{"arch": "jasper", "hop_length": 160, "residual_init": "none", "learning_rate": 0.0031, "beta1": 0.8, "max_grad_norm": 1.0, "batch_size": 128, "warmup_steps": 7480}
Rows from block 13, named by matrix and row number. Rows with one number belong to one channel. Each number is 500 + 40 x the weight over its row's rms, rounded and kept within 0 to 999. All counts start at 0. Numbers have three digits each. After the name is the row's rms in percent of the matrix's.
# convs0: first width-11 conv, stride 2 (model.blocks.13.convs.0.weight, 288x192x11), inputs 171-179, a 11 kernel for each
# convs1: second width-11 conv (model.blocks.13.convs.1.weight, 288x288x11, transposed), outputs 171-179, a 11 kernel for each
convs0.182 090:395403385416447478377440429419419478486441468442449439445482473463488519488506517502487532524553534502511498486450425430426473505515447477503493494515506560531572475519494508482488494515516543511533520558516548508551520539540552553459449443461456464489460493462466535513512453450484492477521502524
convs0.183 096:457474466515520509495541478525506512484451497497530488517443478457433450434439416456403454418464420442507540524532522502497459398429568550506513489477499496501496514539457467483493484492473517490504531522565527522506490542571610600499531528515507528489503514542515522513512429472462465471534479530
convs0.184 098:527550535492529493506471487472490528510481497476510476534517539522456476514482550501531520511547529493519537533550532518467488516531472530475536489543487503489501454549472462400419421478443457435439533514480478509497544493521477495498574535601535556558550575552519540499508525419459453442470483495
convs0.185 087:485486492491512491520493521504483541543543564549560531520521505520447435459444463410463407505407485547532504500503478490493510512526501454516478539476501454500468504488466486468485472485480440467461536528525543507530520538528546547491503501506506497523503544496524568565534509475479497460513432458
convs0.186 099:533513547516540534530530493555510542492468415455420423457502494505494526507551536559545548509532496516486539506535504541511530512526522566532560543545527576552578563466498490482444422418436468434439493489455455450442443488493511500525519501520505521512490464493472489526460476441506537491552518499
convs0.187 102:547519513512511535541532527525508422420447438431484477491449464431518516506509507494524500539500536503487504533489494484489503507515453478524422501456538544544576521521529519488507501506513505514493604578559546540532542556547583585558564531518523503509518500517510547487505534527509517505490506540
convs0.188 094:504492481471496464487498501497517457510489527501536518552493553493494481462478447475451491482485477500538512501423464441474427488492508532491529508541499531464522524448429442436485471499474475426457539504510479480464513427483446530509525469503469503473516481515488497485536524471520476506434488450
convs0.189 100:505497498508513516517503504525512463468478471487520469514474492465507495479483485485476483455476479445430465546568582543489472440457494475492504496486445482463421424492466525481521449515460431412487447453466506490520497496487465489579572578573533509528545526531516500489535516509460465513478529472
convs0.190 102:384387438404420400393434348421391428388408408464433489466484479505511514526535534543510524519511514442370449453477494443462458515524376445513484529500494470491441472481455430439407412404447444482492421396415359427406403431424412434442451466437427431401399401403422509495491508526552504460515510497
convs0.191 092:549525547507540512522510514535529473467485478497485525461489446457553533557536552543515523521519520488479497494502489498476490489496550494558530583533554516552551547503559512563540527509492487473496516515492470490484507493506492495495460478449500440473426464453444507502475469537538493558509489508
convs0.192 099:452433434443436449425465472504466558554549531491536502536485513449407489426457428464478486476472470520485492497503542544587578594578480493501506486513505528444478387523521492514528563588609595575521563575528543554557582576563559532526503470487465456481469503474485523532568539582565594558610523561
convs0.193 101:508403473395513418427425417412479476538500520478515461501480478494503527503513512492440453432449480499506543525531511517481504508507530481456489496483555525545535535503542506534522558545564521506487503494475489508505517506518476459486528479588534560500493516523527499517445503441465491492464486442
convs0.194 101:475465492481503498547515525528526490497507504519516530548489478432527531504494504498487497490505494481494462470505484487447399453456489544487481469508478499506421472539487487441525508550557553542555509508501483514488486483477519515460480445475440420465431457439481486549534526545452506459507464529
convs0.195 095:526556516550561549511544512542513474505471517521514459516481519508537506534512540523534501527499520548497504477504484492470479468528500413481441427452450488484501487422494441519464516486528458550451481468524474512459503485502492509445462466476478470486438475443447489556492501498524480562483531496
convs0.196 102:491446533446527497511475519467492458484466502497493471512484515510435501445518520531555542541540534539577527540507536562549518546508536462496405530463520491527471539511513476473492500504532508482469558562541545537553528531534548574429411411408433467467486493490528544513519503509509526494524497507
convs0.197 093:498502497511505510492517479518512471488481497488501510529547547524457446435454462446490449478437470557546530504507505544520546549525493523490515485484504496490491507451454497499573530545528499498524512506540541557544548535561504518498498526512539499500454484453475498494503546541511474453474454388
convs0.198 096:458471471491452446456448414402459537524541536533527532528513532512443478474482478474485498490528501499461419383460541557554522513489472517537557552567510491380456447502516516510508527519512481488459504497504481449478500526530512459478428441396429501452449444466418401390399443457545506493494505506
convs0.199 095:551510525485493495510506544499537431455455475440504453491509492484488523470522486522493539493538520517517493486484516491529514511510567548568508538488537499579508532554582573559539585548607567613557443424437432442450450431460409419440474467424397428416464449470439485513598542576528607483546567515
convs0.200 100:479443490451461473464492512500489501482512460469449498409448420499560527554528543514502510474513493462477469496477525551514525479409502523508516515488483471518497513487538537538541513470512466463444503487530488505459473468544474436497428519452456455436447431441450469463482488514422479456502521568
convs0.201 104:466496518522505536523529502532514481522504484497479515513531536523514499522516542517503502499486502527514510510498500475469462504513527555569549559501486457455374451516480519520525462492455474450479487461462424458455482466396439418519475528520533505534489487444475450449458513481511576504516447412
convs0.202 099:524548513542480501498502451497497440427438433448459490511464482491582492555503531509505508532512548489446461473518527533517517508537505503555559551563554518513515534507510505488492457498456497488517528535505507526552546516512496501551534532530540543518532560553543520518495492496502503501515557509
convs0.203 095:541436453438476476498478524470537497476482470513502519509534516553509529510508529512483524522548538574561548485474460502533533553521499496517511557504540464487456455471495480484460499479425414420429461485479518507513486476478500536534553521538492523480500514551570487519509428544450511493494541491
convs0.204 093:474451437449480479451520507504481428487414483405482400467415448430525529509498536515512509493504475389427438461450469423440432464456565452528475510484473500482525496481491492497440489440474396487412495473488452447435433457471497479454351451373460387485372425335379582518472505486542487510500508495
convs0.205 098:499528527534498502489484477479513548516528475485471471475437465490438453446451447445435455436431408575561537521477457475523529567543433425445416440495428489450468439562490544529546537515522484517482417425436430463458446423400426437454446474471467483495537546515507460472401460440538486492455471482
convs0.206 095:455465457490454467459468422474419508440470442492484525479525478511489503481515475524494519504532504415469463475481477479452454434424551519510510504487504494515499486523485498512495548519576551563537488512516524513502501468492475486457479480466463453499472541519551520514517522502552523548529494471
convs0.207 094:520507503503487503508501548530510486531470539509530478489491486448450461468448451443454442453444416579514498504518507531512535545551529512497518510496513498502527557478468461481521462518451473471512510511486491477487493509535523561508504511500465485463485466468465532506434438517502468473491524491
convs0.208 126:488526529540559526559569547552514525512550526493477527521510506531495502500516555531610524544501496489503494529522498481500489533527457428471439469459508504535504461533541501549555575542531517483511494478474545606577556509492526573512568581581591542552556600562552562493477512551561524533539556541
convs0.209 094:424412432424415438431444445447414435473450478432500464516482499448473437468468470488466474464439461532567545566536544534526520530532520453520404510396465401441401455460456457450463444469459509483498528525507489504483517472498459472504494477479501502491497511518525521488531503536477502469551544587
convs0.210 103:497478553489530492540485538510537480503509522526499511478489484535541515556519559509531509520507529539470507463490493521516497446403480413439460435454429431416431500474378445393378441453447446485528412444400473464533534497487462473540539519530453473468501492486486440439407483488468551536516500530
convs0.211 094:504429466433479452421459467442474361382409414407440470445465410431540543508527523529511510506531527458434470467481475462484454438430499495479500487535486512461491500563564555549545554539536522520524492470484459456439422405383398386500531492499527484492487498480488501508508511512499473532499565494
convs0.212 103:502417452404441475470532493551487496556521517487515487501465488475514476501494510499528514542520533489452505537553527531503549491513491478510495495496460515498570533437419422423423424444446411472385474441437493480449473420484445474514523509503543491558503559522531541550507516488491509474513519467
convs0.213 099:509531519549509543527543556541519515543521517515488497486506510530516518497521475502517508533518516511537490450457474477489460452397434435456480477491556507511482477503488475502548526547527538495502529530539528518492492516522549559451425472467456506456468436472451500524492515558523524482503470464
convs0.214 102:381443416424387453409463479450491389413466382471401449458472408440517510476508504511508518524502503508476478465491520533571537533521392419386439443470486436432391446520454497468512492529499533477520485463473467477487490506514510530510503542508533519570547556498546463454402426431468418453477470463
convs0.215 103:432474462498486518507505459478436507508528537542533557532536550539499490521515516511524531532533532552544546528535505559539553536502566544540504500441477453515515527354419415479480511472497461464474530558535576570542530487470461459484479469478472483524513519492489475459503481531530546493538449518
convs0.216 096:508502498496490484462454483468464477507506537510518471513476477497449478464498498515508513530496514527510514498492488472484493518550497507515491488502529513556542537427436450422413430443427426455484514516525532549546533523511465494500521526539546561549516536535526456476496508505479495558518477472
convs0.217 099:430482464486490480472469435459468454457460433438439387430401369398436442478440475448460442419410348454458489538572584560548517467486512500506565541598551549524489482529535517546536523502495479492491522525539561555578544574544570584484513486476510470490501458460418515527509531535531576531590547554
convs0.218 100:496431442448436445515453524487516415425473477517482541492491483537482505468484519489537505530482492528523556514506465506479488424468493506511488489507480441474482505546525536504504518518512519538535478495519520442452471503487517527534517450482439502519534524487490556566539517526449526486519509472
convs0.219 094:433469476510484499396489440512446482512485523539547520528527525494473494480488473494496503498507509538562555544537523525512529520507404491466491442455419473456489450454467502511535476476470521429500519523512529518531523519512516542517521525514520501471474507500527522464512447486442476472490476578
convs0.220 094:528494482477491484517505515524531512542500546529563508577552585553547539519537529519521507521490524435422465468447470451507507485461484491484484526519518547535546498478507503491406471514490479487445539564510517486514527524522496504555532523549514537526569555562552488490507485474446516542488499485
convs0.221 094:400446453471493485453479485472470373396383380387384336393367436399419436449459455451462454497442462483485494515518513573524540510479465469525518493497536520534487460525515487521487520502524544520526538552526527496508505526529523523560582558517498526510551538554555479505500472515496514463513481489
convs0.222 089:511510502520521520519511510492508432497425517404487396484384486393509517483492462478458501462528456538517522519459436400388442450485406450403448418461429447409458426544526532537549546541539553534571467483466489494489499487533503549515539502484505489533506538505530470491485495494522510519530466522
convs0.223 103:521502508517511480516505535498485476456490500481486474505481449464411355427399453449469437489433503527545499542500510496475468415464499566561608521542552472473460479561591537562581539551525554533533464479496489511478470475477466495495516501547505525517534497475469532521494563542548530539564502571
convs0.224 097:558543551522521495535521538530515522506518520484539498544534527498526536515532530530554525551533491440453459504498500471436393430493395445395480451502462545430519405505536486539491533472566468531472511485511463437483502526514463445531526502530531526525515501527539498474498482497500514525526506492
convs0.225 093:420500459518480481463456437450511466444472434494463498446489438461455433473415477450463491493501491394466444491471457467431452422501462475488471453464470503460507465488492509508509480500479495489485534532529526517537530533517540512528505543503493500476540491523506491522542526550537534488541515515
convs0.227 105:484445441435480450462437467424469477519525552536537534512511508502491438480456486488513504485509485526493520529499516513498534484545503440518473501488487474460438492492470500463495471485472510480503491486505489467464471512527528496479462479494508517486508449477459442382502486490451457466530494487
convs0.228 100:503527533502504513496472487482491456445442440447438439449477478481529521527500543492514484497463502463438448417445468499496495516486479523517565520568468488455520523471481493505529526493494421459443456445475496501508466455471504525504498521510516540506565501502519436448469554459508458495453487453
convs0.230 103:454497496471455493539544549516476510562527559525571545561513547523515550558543500505517519541501497527494512510500470478484480446444544518525532531510485498440443481470481542533497512530555530516531484458402445473487458457471456477449490436468454464502524549496475483554512555492517500482470496454
convs0.231 102:566515579512567526558550567528560490490523489502476527478496473476446475495448500439483451498437500451452487506526518499498484523520483406523422534461483468469467483434457451409431421449479510488526492541547581557536485504499480494529542557512539476469446417485493541576559560505529521562491563521
convs0.232 095:576539599536567553580561568547581514516522506513518523514533536561461454453466495489498474466450461502459513548567580550529501533541403418416429428467429431392437446507512530493473516527536519518567523514538490490480492484534501558477506472522507511520501504479527454488483506478506478539521505470
convs0.233 094:474451457473471468436491469450433362392435422402407380444424446366537505506494497505486503506538501459483507522529519516482491438494526399477460481492518451468431462373423427471486449498408458478401449452480513517506508448422416442512541538518524509504498471494489447504508475534468527546534491486
convs0.234 095:508502508512476491503496506522495388413444432452438438441460458451413347455391420401477424440390444488491541546533506504472451459456458457456477492509499503519501464538514487516504522528524494526491511532503474462460421451427458481442439488475473460426449421437402484493478455535468494444453462478
convs0.235 100:460474407471430475434461449505444431442454428502437501412458420494517500527513534517519509531499515491492472502495502457466413470420486488477537519545497520502521494509556512563465506456467425476472498521519524508510511493516508496539517554496518490510506507488520486449507490478495506530492511481
convs0.237 107:546558525503459490463472426450443495518523517523518526505509514520434453471502488529509496499479487493513514535501508443484441448444486453477487466492463481465447425546496523514514554543578570596525498493456437450434440481480529494456412455437449425429405414400432490498523507497544508525525498505
convs0.238 106:508521502487515491521526510511526486521497496506473509503529538514538531540516546509537505527508546450481508538547519485482442478412513474493484524482538503544487486486485503510531539557593588586561449430457440463481508499466451437550522536512535519502509502532511543485485505456485522479433480439
convs0.239 099:459488402479455479424473454421394444408490453484487517512510486473516552512522488504447508486537506547552530549549507472488495514526473508476479457466486483514476526521544549515530527513521525490509545504518511526525517533540525518541545548580547558518577558556528529521565534523526516544570552513
convs0.240 101:469456466449465470486472472494494512537523508494505515511534514498522499510488468467463466431438431501520531522518506525529518558465490492530499501495483489479525512506467484454468470456472475471472451537469505475509470460485520521512489524528551530541519544507498522515473476463485459436470541487
convs0.241 097:514492540528498518550542545517471501493520495477481456481470456482500499497495491473522454481434468508532534519515495490472441484440504471495493514568526553477495423503472466477413474457530465520447520488499487503448467463466458430541552541485505456498449469477422549426532431467453475470499558462
convs0.242 102:483467493472490464478486522477517500514539518530552532570572566556483441530443538447558464519469482536550536529516517513497484491512489439471445435455459464489444465499503455457435444456479452480504497496459473491517514529476521502442456469467445513439531462510475492434521452428407418408409442451
convs0.243 094:508503488487493475465424473451485540524530507489504531517501521503528499536499509500514492501484507478441423447503537545513499480504521542541559508524472506485532479509529569542496496468467497489541535504497485468510490530487505506463487476521504525532519491504485561554559551579515568452542493567
convs0.244 088:533528522538530536533526550522510486524489542501536488529526516508551587551563570543567556564558541518523542525511471486465521494500565573544534516532534511543493541497484533490517461518420482441485428423454457474409418369367356298523549510548511553516561501555495497430464441453504469504437463447
convs0.245 095:512491485492494488497480521470508514541534543535543527540532529494492474530461498469478498468518480494477442475445496490506503505472469513480503478497497510504503499552509530481482475488465476470514514533538514499513535549552537552518505512526539544541532527524555493551505526434482427523411455466
convs0.246 095:436507370543480546437528426480413475482504488479489494480487475527495532501533523531538527531520554558498499451495489504532532521503455367380406399378396380436449452477418416453468510474502451435438473473487510507515500499504516514535525562521528513534512546528523468498491481504452487475511491516
convs0.247 100:490511486488497478487516499511465485507483508495505473496475518458468480476506440491475493462483482482500459503478503519510540540552510521450481463441436507484525491480481481496487479481487509486512539532505479470483502542519521486445449467514504477448415456505512494438459484489499481479498478476
convs0.248 097:488463490433444472429508480509453485484490487509486500482496470499515505525506511496542472536482561510547556539533497497469456436505452451398354385385448484458520400456500459505477507454474477477486510532522504495457471470482501487475500465475455498468471461502504482482452488466523514521533490521
convs0.249 138:515535525543555569549564525561514527532555512534504532524523524509482499540520567498575521545499506553521533531522506518525526541536505543524510515508551554546548518518522497525509520548542547524531527473483498541523502497501519514490485527521530497476527516526505560542505509523531521498499528516
convs0.251 113:497524502504495539493522494509485558519560515517495530498518502486498495561528572525555535529519513558511546525543532519542539563567472546511473493450529493502489465546512485496481508521525527483513534462467477516508485480475488462473465494492521473454476454461438580524500476511519543463509503523
convs1.182 097:549555539528534525507509508501523501507508434422435392451423452455491514505491507515510503491472488433472514483436487504539567526487464456506514450509506527496487495472464436430465479516490454451461507527504512480479457448425435453545551565566529551540563589555510463447484483488490471458408451449
convs1.183 099:499547552506489495494539552533487527519477526508444471494533520491500475487522506501502504583476535523451383477467534453473472459466394461459498520502524489437480516429435320402414482529493433486522501480523576489481544529528496491488535498505505445525562553482396492501558529546494546499528550482
convs1.184 101:433472485506473486517479486493534560522525539527503516523520496477508496510530512567534567518528534453513469473427510529573541551549503501513430468497531512517525497518480475461459448476464447411435460474488511520526534487512523502540504441505527539524551519487454524515523518482455446465504542538
convs1.185 095:461481494513518505494505518484444530535503488522515538523522535560430456504497506516547562542499474423470516488463456479506495467456599586547527501492510522519499487487534548559597552519570593575526495488511513504504488508501495492459469473437492507487491473480513484483488487546543529520517507477
convs1.186 104:447471425445443439464515475531502517514525555517522522555547513535550516486478497513519533535541544513452520458394516568519546521461502515534544560486453431554500476498496494542517510512520459443456502471459540570596552505520526485465488518478508496513485508521573452542506527484461466495517520531
convs1.187 104:554548513510514526552543508470421455456457495508480480502452476466568579579580515530536516543529509472524516513454478462485522539490482445442475490535545544502491511490508517463482488522528517524574469458501510502492513515529531523512552568514491538548508498511518500472455420442480453462488510519
convs1.188 098:493526556535491509533507521522531496503510537498537586578510458496420472524497489523588551530500548506517607496491528515543496513522441499504476498498456468483509478529537562513492502512471488484422526504496537527514498492525510501509575578515532499530495435462492407432416419381450430393404437445
convs1.189 102:467442473535509461483523551562524471542524523570550530532498499494514457431522489496439449476481490451445491466395403471456526486535466465508494486510537542487515489492508477484478464534520557471473526508501523515552518494511521507528476518488490500525501542507477467498456442419395428428459471538
convs1.190 107:503497553580564527517534509479477493550551525499475490510470470446586536502513488485554528485498476485460501514443543593561545548555512528583599546463489507529519478413493519543512490483479466477478513496478516501501477477499479444498499518522423401393418449496552477479547520502485502467462423434
convs1.191 098:452431466474477511479490484454423477507525471498521517550540527535509483488524518524564561525497503510505505511477537538537507492503502529545547517484472460458540531502474467463490492506512505484472506506507485532531530522542509501497492509478435416425414453482485493514520540484480518535514492472
convs1.192 104:454458468498530499502508490493509543536521510550580528513514481494489487479461464488515516529521504494513494484447490567575500464486396341385451533565519502493510537403462431467499459446454519504444520511478484515511485509522482480547513532542472511469483502492489476445496566517445502548517497514
convs1.193 109:550530571522537458503474464472496498518512475490507471471449471466454464510489486474519505536526488434398487486474582574532560473460531550481461510492518498490487484552518497479492502480490470448448514536538503492476476497484469505539514472491450575529494517528572529504470477518510544519516502508
convs1.194 104:574546508568573439480502500507485433523433459537505470524528522533535492510518522504451442513503441443435463380511574457527500562574481503531536428478485413476448500514522562460464534485423501514518465442462479424419532496520504493528556547505492570520547483440445504457450490463561529552534539553
convs1.195 102:556574557565570566546536558548558522533487490529506495512540521502523530510474501529527508485484473476480463471446508506475522519538560532487491483473488538577562551512506487522534564564539527538559463464469495484491515465508491493525520507564507490478453469497494450469454437414407386420429430432
convs1.196 104:439445481485490480468511525473488529538525554556558542554556497496505488526500453399443458521467495527482488520595551549511524548574465493473457421466480429461497491479479493446459434488539519506470525506517500492456434447461488454530513495523507488508538550571551539542563544540548545561528537543
convs1.197 101:455455462492475437443482502538497487512534512476470466492514518513528483495493464520505496510490506445357412446444619556484517585531363418419435456507470495506496475497515470489471484535561536518477458470510551520516536535483477472543531575554589611536511528516489562517507523570538552533511529550
convs1.198 097:438468540468458448424437436526492525537519480490454472482468487444466460485412453441472415445432509456570440426451417461381467461454430437475368501497475525462445469529563539497523544537498493511523541561532503573546498470560567547510566531528517536488580577509540474517499504555468445435499505418
convs1.199 099:458483439427464475460443445447435556497481502527498495511516510530578577535505516504533508485506558488553473446509567480457514526541506477506519466477473476480489477425467511539494506560576574507476447458454480458439459472466470465500492499456503479492482464474513460478525549499493516552534524519
convs1.200 097:513543521497511475509483487493509463495492485539468528454422503502577595566522461502559509500460519512534544463480579462439544594578552567565536497553504505527544564450468434553557507483528572521411554536532523561560484523512496531502504417453466509496483512521547488490550465435499520519485452501
convs1.201 106:555503424426484429453533494449412498498476494460506471514516491532493459488459529526518534529553574531456460490388538560508542511511512395474557515475544519445527480512509541495505510535547525507542514518504453473526509508510483505470458530469388381442480485492477476476493444446479503505475527502
convs1.202 103:462518496532542521517519517510467497483469466506514483477462500454515503480489454561587544468481488351469551487519567491479465507516495504567523517488476488476460473447416409531482447443454424338326495492489502562541497491445458442485498483521523500519507547567567531520496513481437492503508524504
convs1.203 098:507511502524521478470484422383378524515501471486505480515532529541485533563541529499498444434411374505478498567466499444481524534485431463457450440507528565527501505496511490486521489461495465482475444461503499481486533525544522524477514520526511505512514527556513427412432453462473459456461460480
convs1.204 098:510506502484483493494523480474484542558562570544518523551559541540436444449429407430436466472456452535501515510519547565513519507494497457458467478516529528520475467535530522504543533509482479497510542518517515520516501509509541531469459462515520505452488530550581519524514526528530524535522521507
convs1.205 103:499532550528526509482517539488464510508507500482495508553531535510520502507495493526522503442481515641572499479486537473442470540555566521500557531522528521517524484496487459488519546550562524511495560567610597560567544550554507566461453472488456470470456500500471489435473496517517514523537532491
convs1.206 099:477486519516508516517508514514506461456415462466492466468489514504536554547504488501503485512488513499458507505526570539540561583577474439469482529533470453478452421519540534512506519536550549542533518536512502507528533504511510541475484489424427444465492475506515465474498411479479449467504529518
convs1.207 098:471475480480430443428441442444414401477524506495520533546538520492530497479518503559550505515537490540559554538547460474512560543482499512446448491484490486477526502457444455457484469506443421422450527488476477499477445470473537520574537582610612509510545603558504401408369361385428419406356432409
convs1.208 123:466453500484511480446523456494449474478463457483502509550513518535516485502481496582529456412438479526476449453438384510573391499496504547486498537519471544515471508509508557478461462461484485440462515514555505495501526454551500540515543496525532491485471486508492504526500498460514482526480508517
convs1.209 098:459473463479477505471488488475472477461499531558534517540553561562411412424415440427438441473468431571548527513459553513389464478431544475466507500511502536523520477560532543539543562541567548553557499499489471476459492527518499517493502515447468492516504498527517564516508540531504515532520541570
convs1.210 101:391423411437444455423457465501506526519543500469518489518471473502494503526497492492535483451477499415494515516488498466472498511556457435486500527467506494493494518532523478481510555586545524544528491456516486485485496474496544508477500471481578528515494504518457534525590502483538504436425504509
convs1.211 095:532522557527514538529496500491470468468452435460453458453452467444477484476521501467473514513480497474483499447422515500504502501482511480479446492520523490498516550463501515509492506519504503509515495451425474507444473467487465465490456476475485489456437378432450439461420452485491467447442445429
convs1.212 107:513509485476527525535528488520471458457439508461525510548529505478530535505453481538528540531490473496448502509563576568568558535561469520532486491522503464439474496370470484452456495494446437404386472507482498492535536516498501514562550481472556545515511535556543437443470431411403414399410453494
convs1.213 100:473505514494514508522532494492476555548520523519477471480525526494426438538552512447451544582488429498513470488449492427448554499465451516465468486461531465481500488487489494463484494507486512517469398447439494458472452455528483496478460490501540531511535466515521474461456442526486466429428487492
convs1.214 097:561517510491550522528541512479498440503504501474479468497524477448495470472474449504526482452439386424421454429454514550524520509546497495481459477470486522534558571489529518485479465449456511439415460477479492517540482490524513503490484442450454500469475479505489470495539508542550483530494486428
convs1.215 105:476456476456488486447498483469466468469432461412425482460483497482452467494471476509545510437417485441474430448507527542553563527522508531520515520466484440465482469440518524545539460428500613555494433443435463485461448428431433373517489462459501562516468501505482430425406409483517471472452520499
convs1.216 105:435453483483451450444457489487499521524532476476528509500507482439464470491530524474514505496489544483479482494465498522485469507545459498533534449516514482501471454535537507516517484512508522501492521537557585588529562544542523531505524527576598591576524510517511484503446429482519508525511524539
convs1.217 104:508501493516518506492472506505538456459434470484470477422444448417506533444488535526509512536539553498464500493461496544580504501532536498506527497483471510541471387474434476509528544487453476484448528517440473542477434514553565559509495508509489522505497530497519574557528536516541516557572517505
convs1.218 100:478499461501506477461486495492538484536542500478529549491537543523530507499480483506521478510516442535486383310354513522556555518575520536585568559458525500471489526437519475468525528522449464458506525517546503524539531530504488472469465496513484566537532542555528491500501500483507504541551581557
convs1.219 101:534502537503502488535511523519539500497542499503476521512532527491507482458519510518535510461558541557547537487460512463503470518529442500508440486463447428474485481486481484483447463501521480515531464484507515461484507527454478493492520578527544546507478516483481458512448461478430425451480511529
convs1.220 099:551586566590528473506514515504518569569527533497518513515542488499441465534536465486499507468495516464468449475494544555522550487521482489568503556576478487469544488526540526498518470468504465479485452478443497464485464474450478477490523536542547539532534524481465463448451429408439488455424353420
convs1.221 096:490484482459459477498469474432424471478464439408378374394468447442498532519503461458476438487485427476481491491484427434501541468483445454463444438420444407373408424479465506497513491479503514504467501486527512465514519515548519506433457540563521540576581540565588408414450418427420384388423444394
convs1.222 101:440443458440443439452464468487465433448429447431469439449457433427493510487471475492503466497512507474504483504490589536540545559572538565526488508537535497485481511498507487498501466454450485478464525521515551549545548547539536536528548533545534499514545563540498492502485472472460454484491509510
convs1.223 112:456433412394427480455540470507537486522542483489533553442475428443450474410440442518509448435454551508546503438446485495441469460465429479487484445475418532520507489491477515469485480475477539500576496539526482542516527494525513500447469481554490528493525452443575503511493485463474402469461529527
convs1.224 099:492526528562522538572538557559602470498466459491540520523489542524481490542572585484477528571597552536561517486446480491510522523478516538520513494509560544541593566498505509499522526534513529574566517508460510497450482504516489528517579554491454433510481530458515529492489464520536538507530591538
convs1.225 095:548547547541557552552557531503466445463478470442461475520490492487492498475521524521507494559496508519515540574469563544549531488441497534520493484478502488515447425449501523514510482513494508539517491512512504532531574572548566564562490510487462453487511521544508451474492438450445446464441426422
convs1.227 107:516549551487485501493480462487437508526458478490502483479499472477464507554519515507478499543543532397408460493467510515483495484497531519496503511534517493498500472406425453442437460446458402425383457440486462498498507516502486498398409454483518507518496522496504531526511541543539576558557522525
convs1.228 103:450487472519499461477443482495458523590555542549570542508517475494514474497420411442412394418440411458443461499449541489451480460460563495504511503495492542550554536476471475508489508508534530506525566534531517540483527486487546525471482494473457452473502489462531526509487441449448466528497494442
convs1.230 107:513573530546431403429437478485518530488470466508548500494448470501497494506501507472544518528541588514466433434566585503493458490461436482499375437501558487412411402477494494493479510490491472516480502508510530544464536527512524478593565562507540437477520495483489511514551535496498499494505503533
convs1.231 104:476443424466466499463426426349402505495500470474475475509514491524461496509491496476499511515498518534552556483519482501498513486524468498485482503509540515494544539565559551493534519536522511538539463489492526463466479469443479493468471415460470470471486523500473539539538517466461522490461455487
convs1.232 103:471533502493494499521524552540537404410502478432446439483522529505398459491548557500502552542486437486586582527452533509492509499529503528529520538500494484542519513520558501498507516494491499500516508500494487491496509544521550556531534518479448454469465566529524497436485526530509464449495478476
convs1.233 096:474492467441462498475457480486498505501438435485521499530506523502514520549532532497490470468483480452450504484509572533533501497485534510487474454482467475501509499501528519492502490523501475486504382393477488505571542508492452444531533532470489472521490437424468532516490503462463442499498532486
convs1.234 103:422421456414478496484492482450429492513521473450455495516497513450504511519534524529502523549506478483437394383406514543539524511514506465438468535491488527556488443508479460460485511568515500495495498456495535582473510558565568539517534562516489527546507472486513557493545515541476505506526509538
convs1.235 105:485488478487492477496501507523525493475473482487492480528532518509514519531528526493488471459428459429469485494482494476513543514497518533518512495499515496492496509539534533516537536549530510542546419412474492471484487501525512468487507491481511534521520480478488525507500528557536510489513488450
convs1.237 111:513537512464474484452490517494498477522512545467479490551514467453536541534432545544543543509527542407410406446430495482502433490517519500483528501477539534578481512523499467509482498454510424472434524512538522503545504469498553514429447487497524485504470514461548494524472482493483527510524474505
convs1.238 107:461516459518456482453483448487487553563436489540522504492542517486445461453488486470440470532519473500487437496482563523514518491503523491489493523484494476537513490559594522512550567543453509519560400453478459451512530448456422435512521478493507480494505525441474456518491495480493493506491543574
convs1.239 102:525547505504534550550551530498499470489458458512500527473485494460508543519406377502485447447458490445504497470460496467505535482511507514492496519499536483587555531461466479500489500483526460470496544527517519477513495506492463494544515463436424503501524569499498504505484512475476500499492501527
convs1.240 104:466486434408398454450464491483461534575566582573519525539543520524581499503518488451493479492419428480453398456457462471467461432494547528544528481539555551578543527466489531525529494497497488526488522522513511533535497515524529475472474524501417443472478426450492498528542532516535547513463476491
convs1.241 098:469505500492454516530500552467430496471454511565505487494481506531412455456486491529511517510535399487522453464523447414513424494513517502542517495520543514513478548527419473555487514504510485528542479479487487465504511503498495501537492518499474526489513469427438503514512503462528493464467509467
convs1.242 107:478469498471474484495500538514504467489483497480498476473482473461510497534463467451453418454499508503455468445386498509424442463486456461470472536460463561524505503470465505536528473461494528521519425455457498509504455426457448400543533536520481495535467405420467493467463453448428465427414423454
convs1.243 099:570539516503515470465493495484501481475510519513499487483493482447443464444465412446486478487496487516505549573491545507532424452524448506507557491490531460455484493519502507512500502489477480510543468482513530553509496496491479454482489440462528527501504503548550445458437478492509529467500500512
convs1.244 097:470457430439441435463454444455427563529540517539551523555583584590454416451486525530525513516533532508461479449412479468470514512482491495508510495499510503504532557553556527502477495502547542571579363401423474464459435410416450414406451454450489463471457419419454515537501535556542541525526528532
convs1.245 099:399411415447460425430413429470445424481465455454505483513531512512426451470513489478507501488518526509545495508501552518534525518495445522515523516543546512520535540526542520503495499521545531531527498470468477502473491509512494501472478497521514492506465511501485502505501508533535516515545548536
convs1.246 096:472480488480463476505513532499542437451465440527477490454423444411550512503513509481495512531537529477480500469428514526542495524513526523552578547516488491530531516509522535501491518533517497527558480500528530472499501491475489466544533533534497485530524510528549446456410418450457413449465473461
convs1.247 104:475451444489438440421460445531504419514506487464501487502513521437490529514509526510538518431470480457463426473485505544609492484477528476503462493501521519515530494450462484483501511482461474436451464469461449466421439494458472434522508449454545509469505501521504545513512508515541556533538553589
convs1.248 098:531507489489503503472495498486487495475494504482498495480473472506426452464487500499509471462521518500525466493463463452437478520534505520479501492491459475474511543561448417453497524497518542557508554498494535530501498540561539539477466472451445437469511509484436524534550500506524547541513531536
convs1.249 015:495485502513468494500483515560568499508520491508448474526534506394485484480453465490482536563584586478478474415505483436446451475439496498530471432470447450567414415509515486461486456446448564460593531524532504463463443432436446574508501495502525514454476488548597475485507536525491455462460514561
convs1.251 112:535578514547513477536550539570553519500449397438467422468397434442548513444531493546549551534485515514534498466452480503544521512539488509505469425500460442474448469538473490525506550471490495463458456460494529521546509481483432397457530544525516497449515540514469455482486499520550535560520548490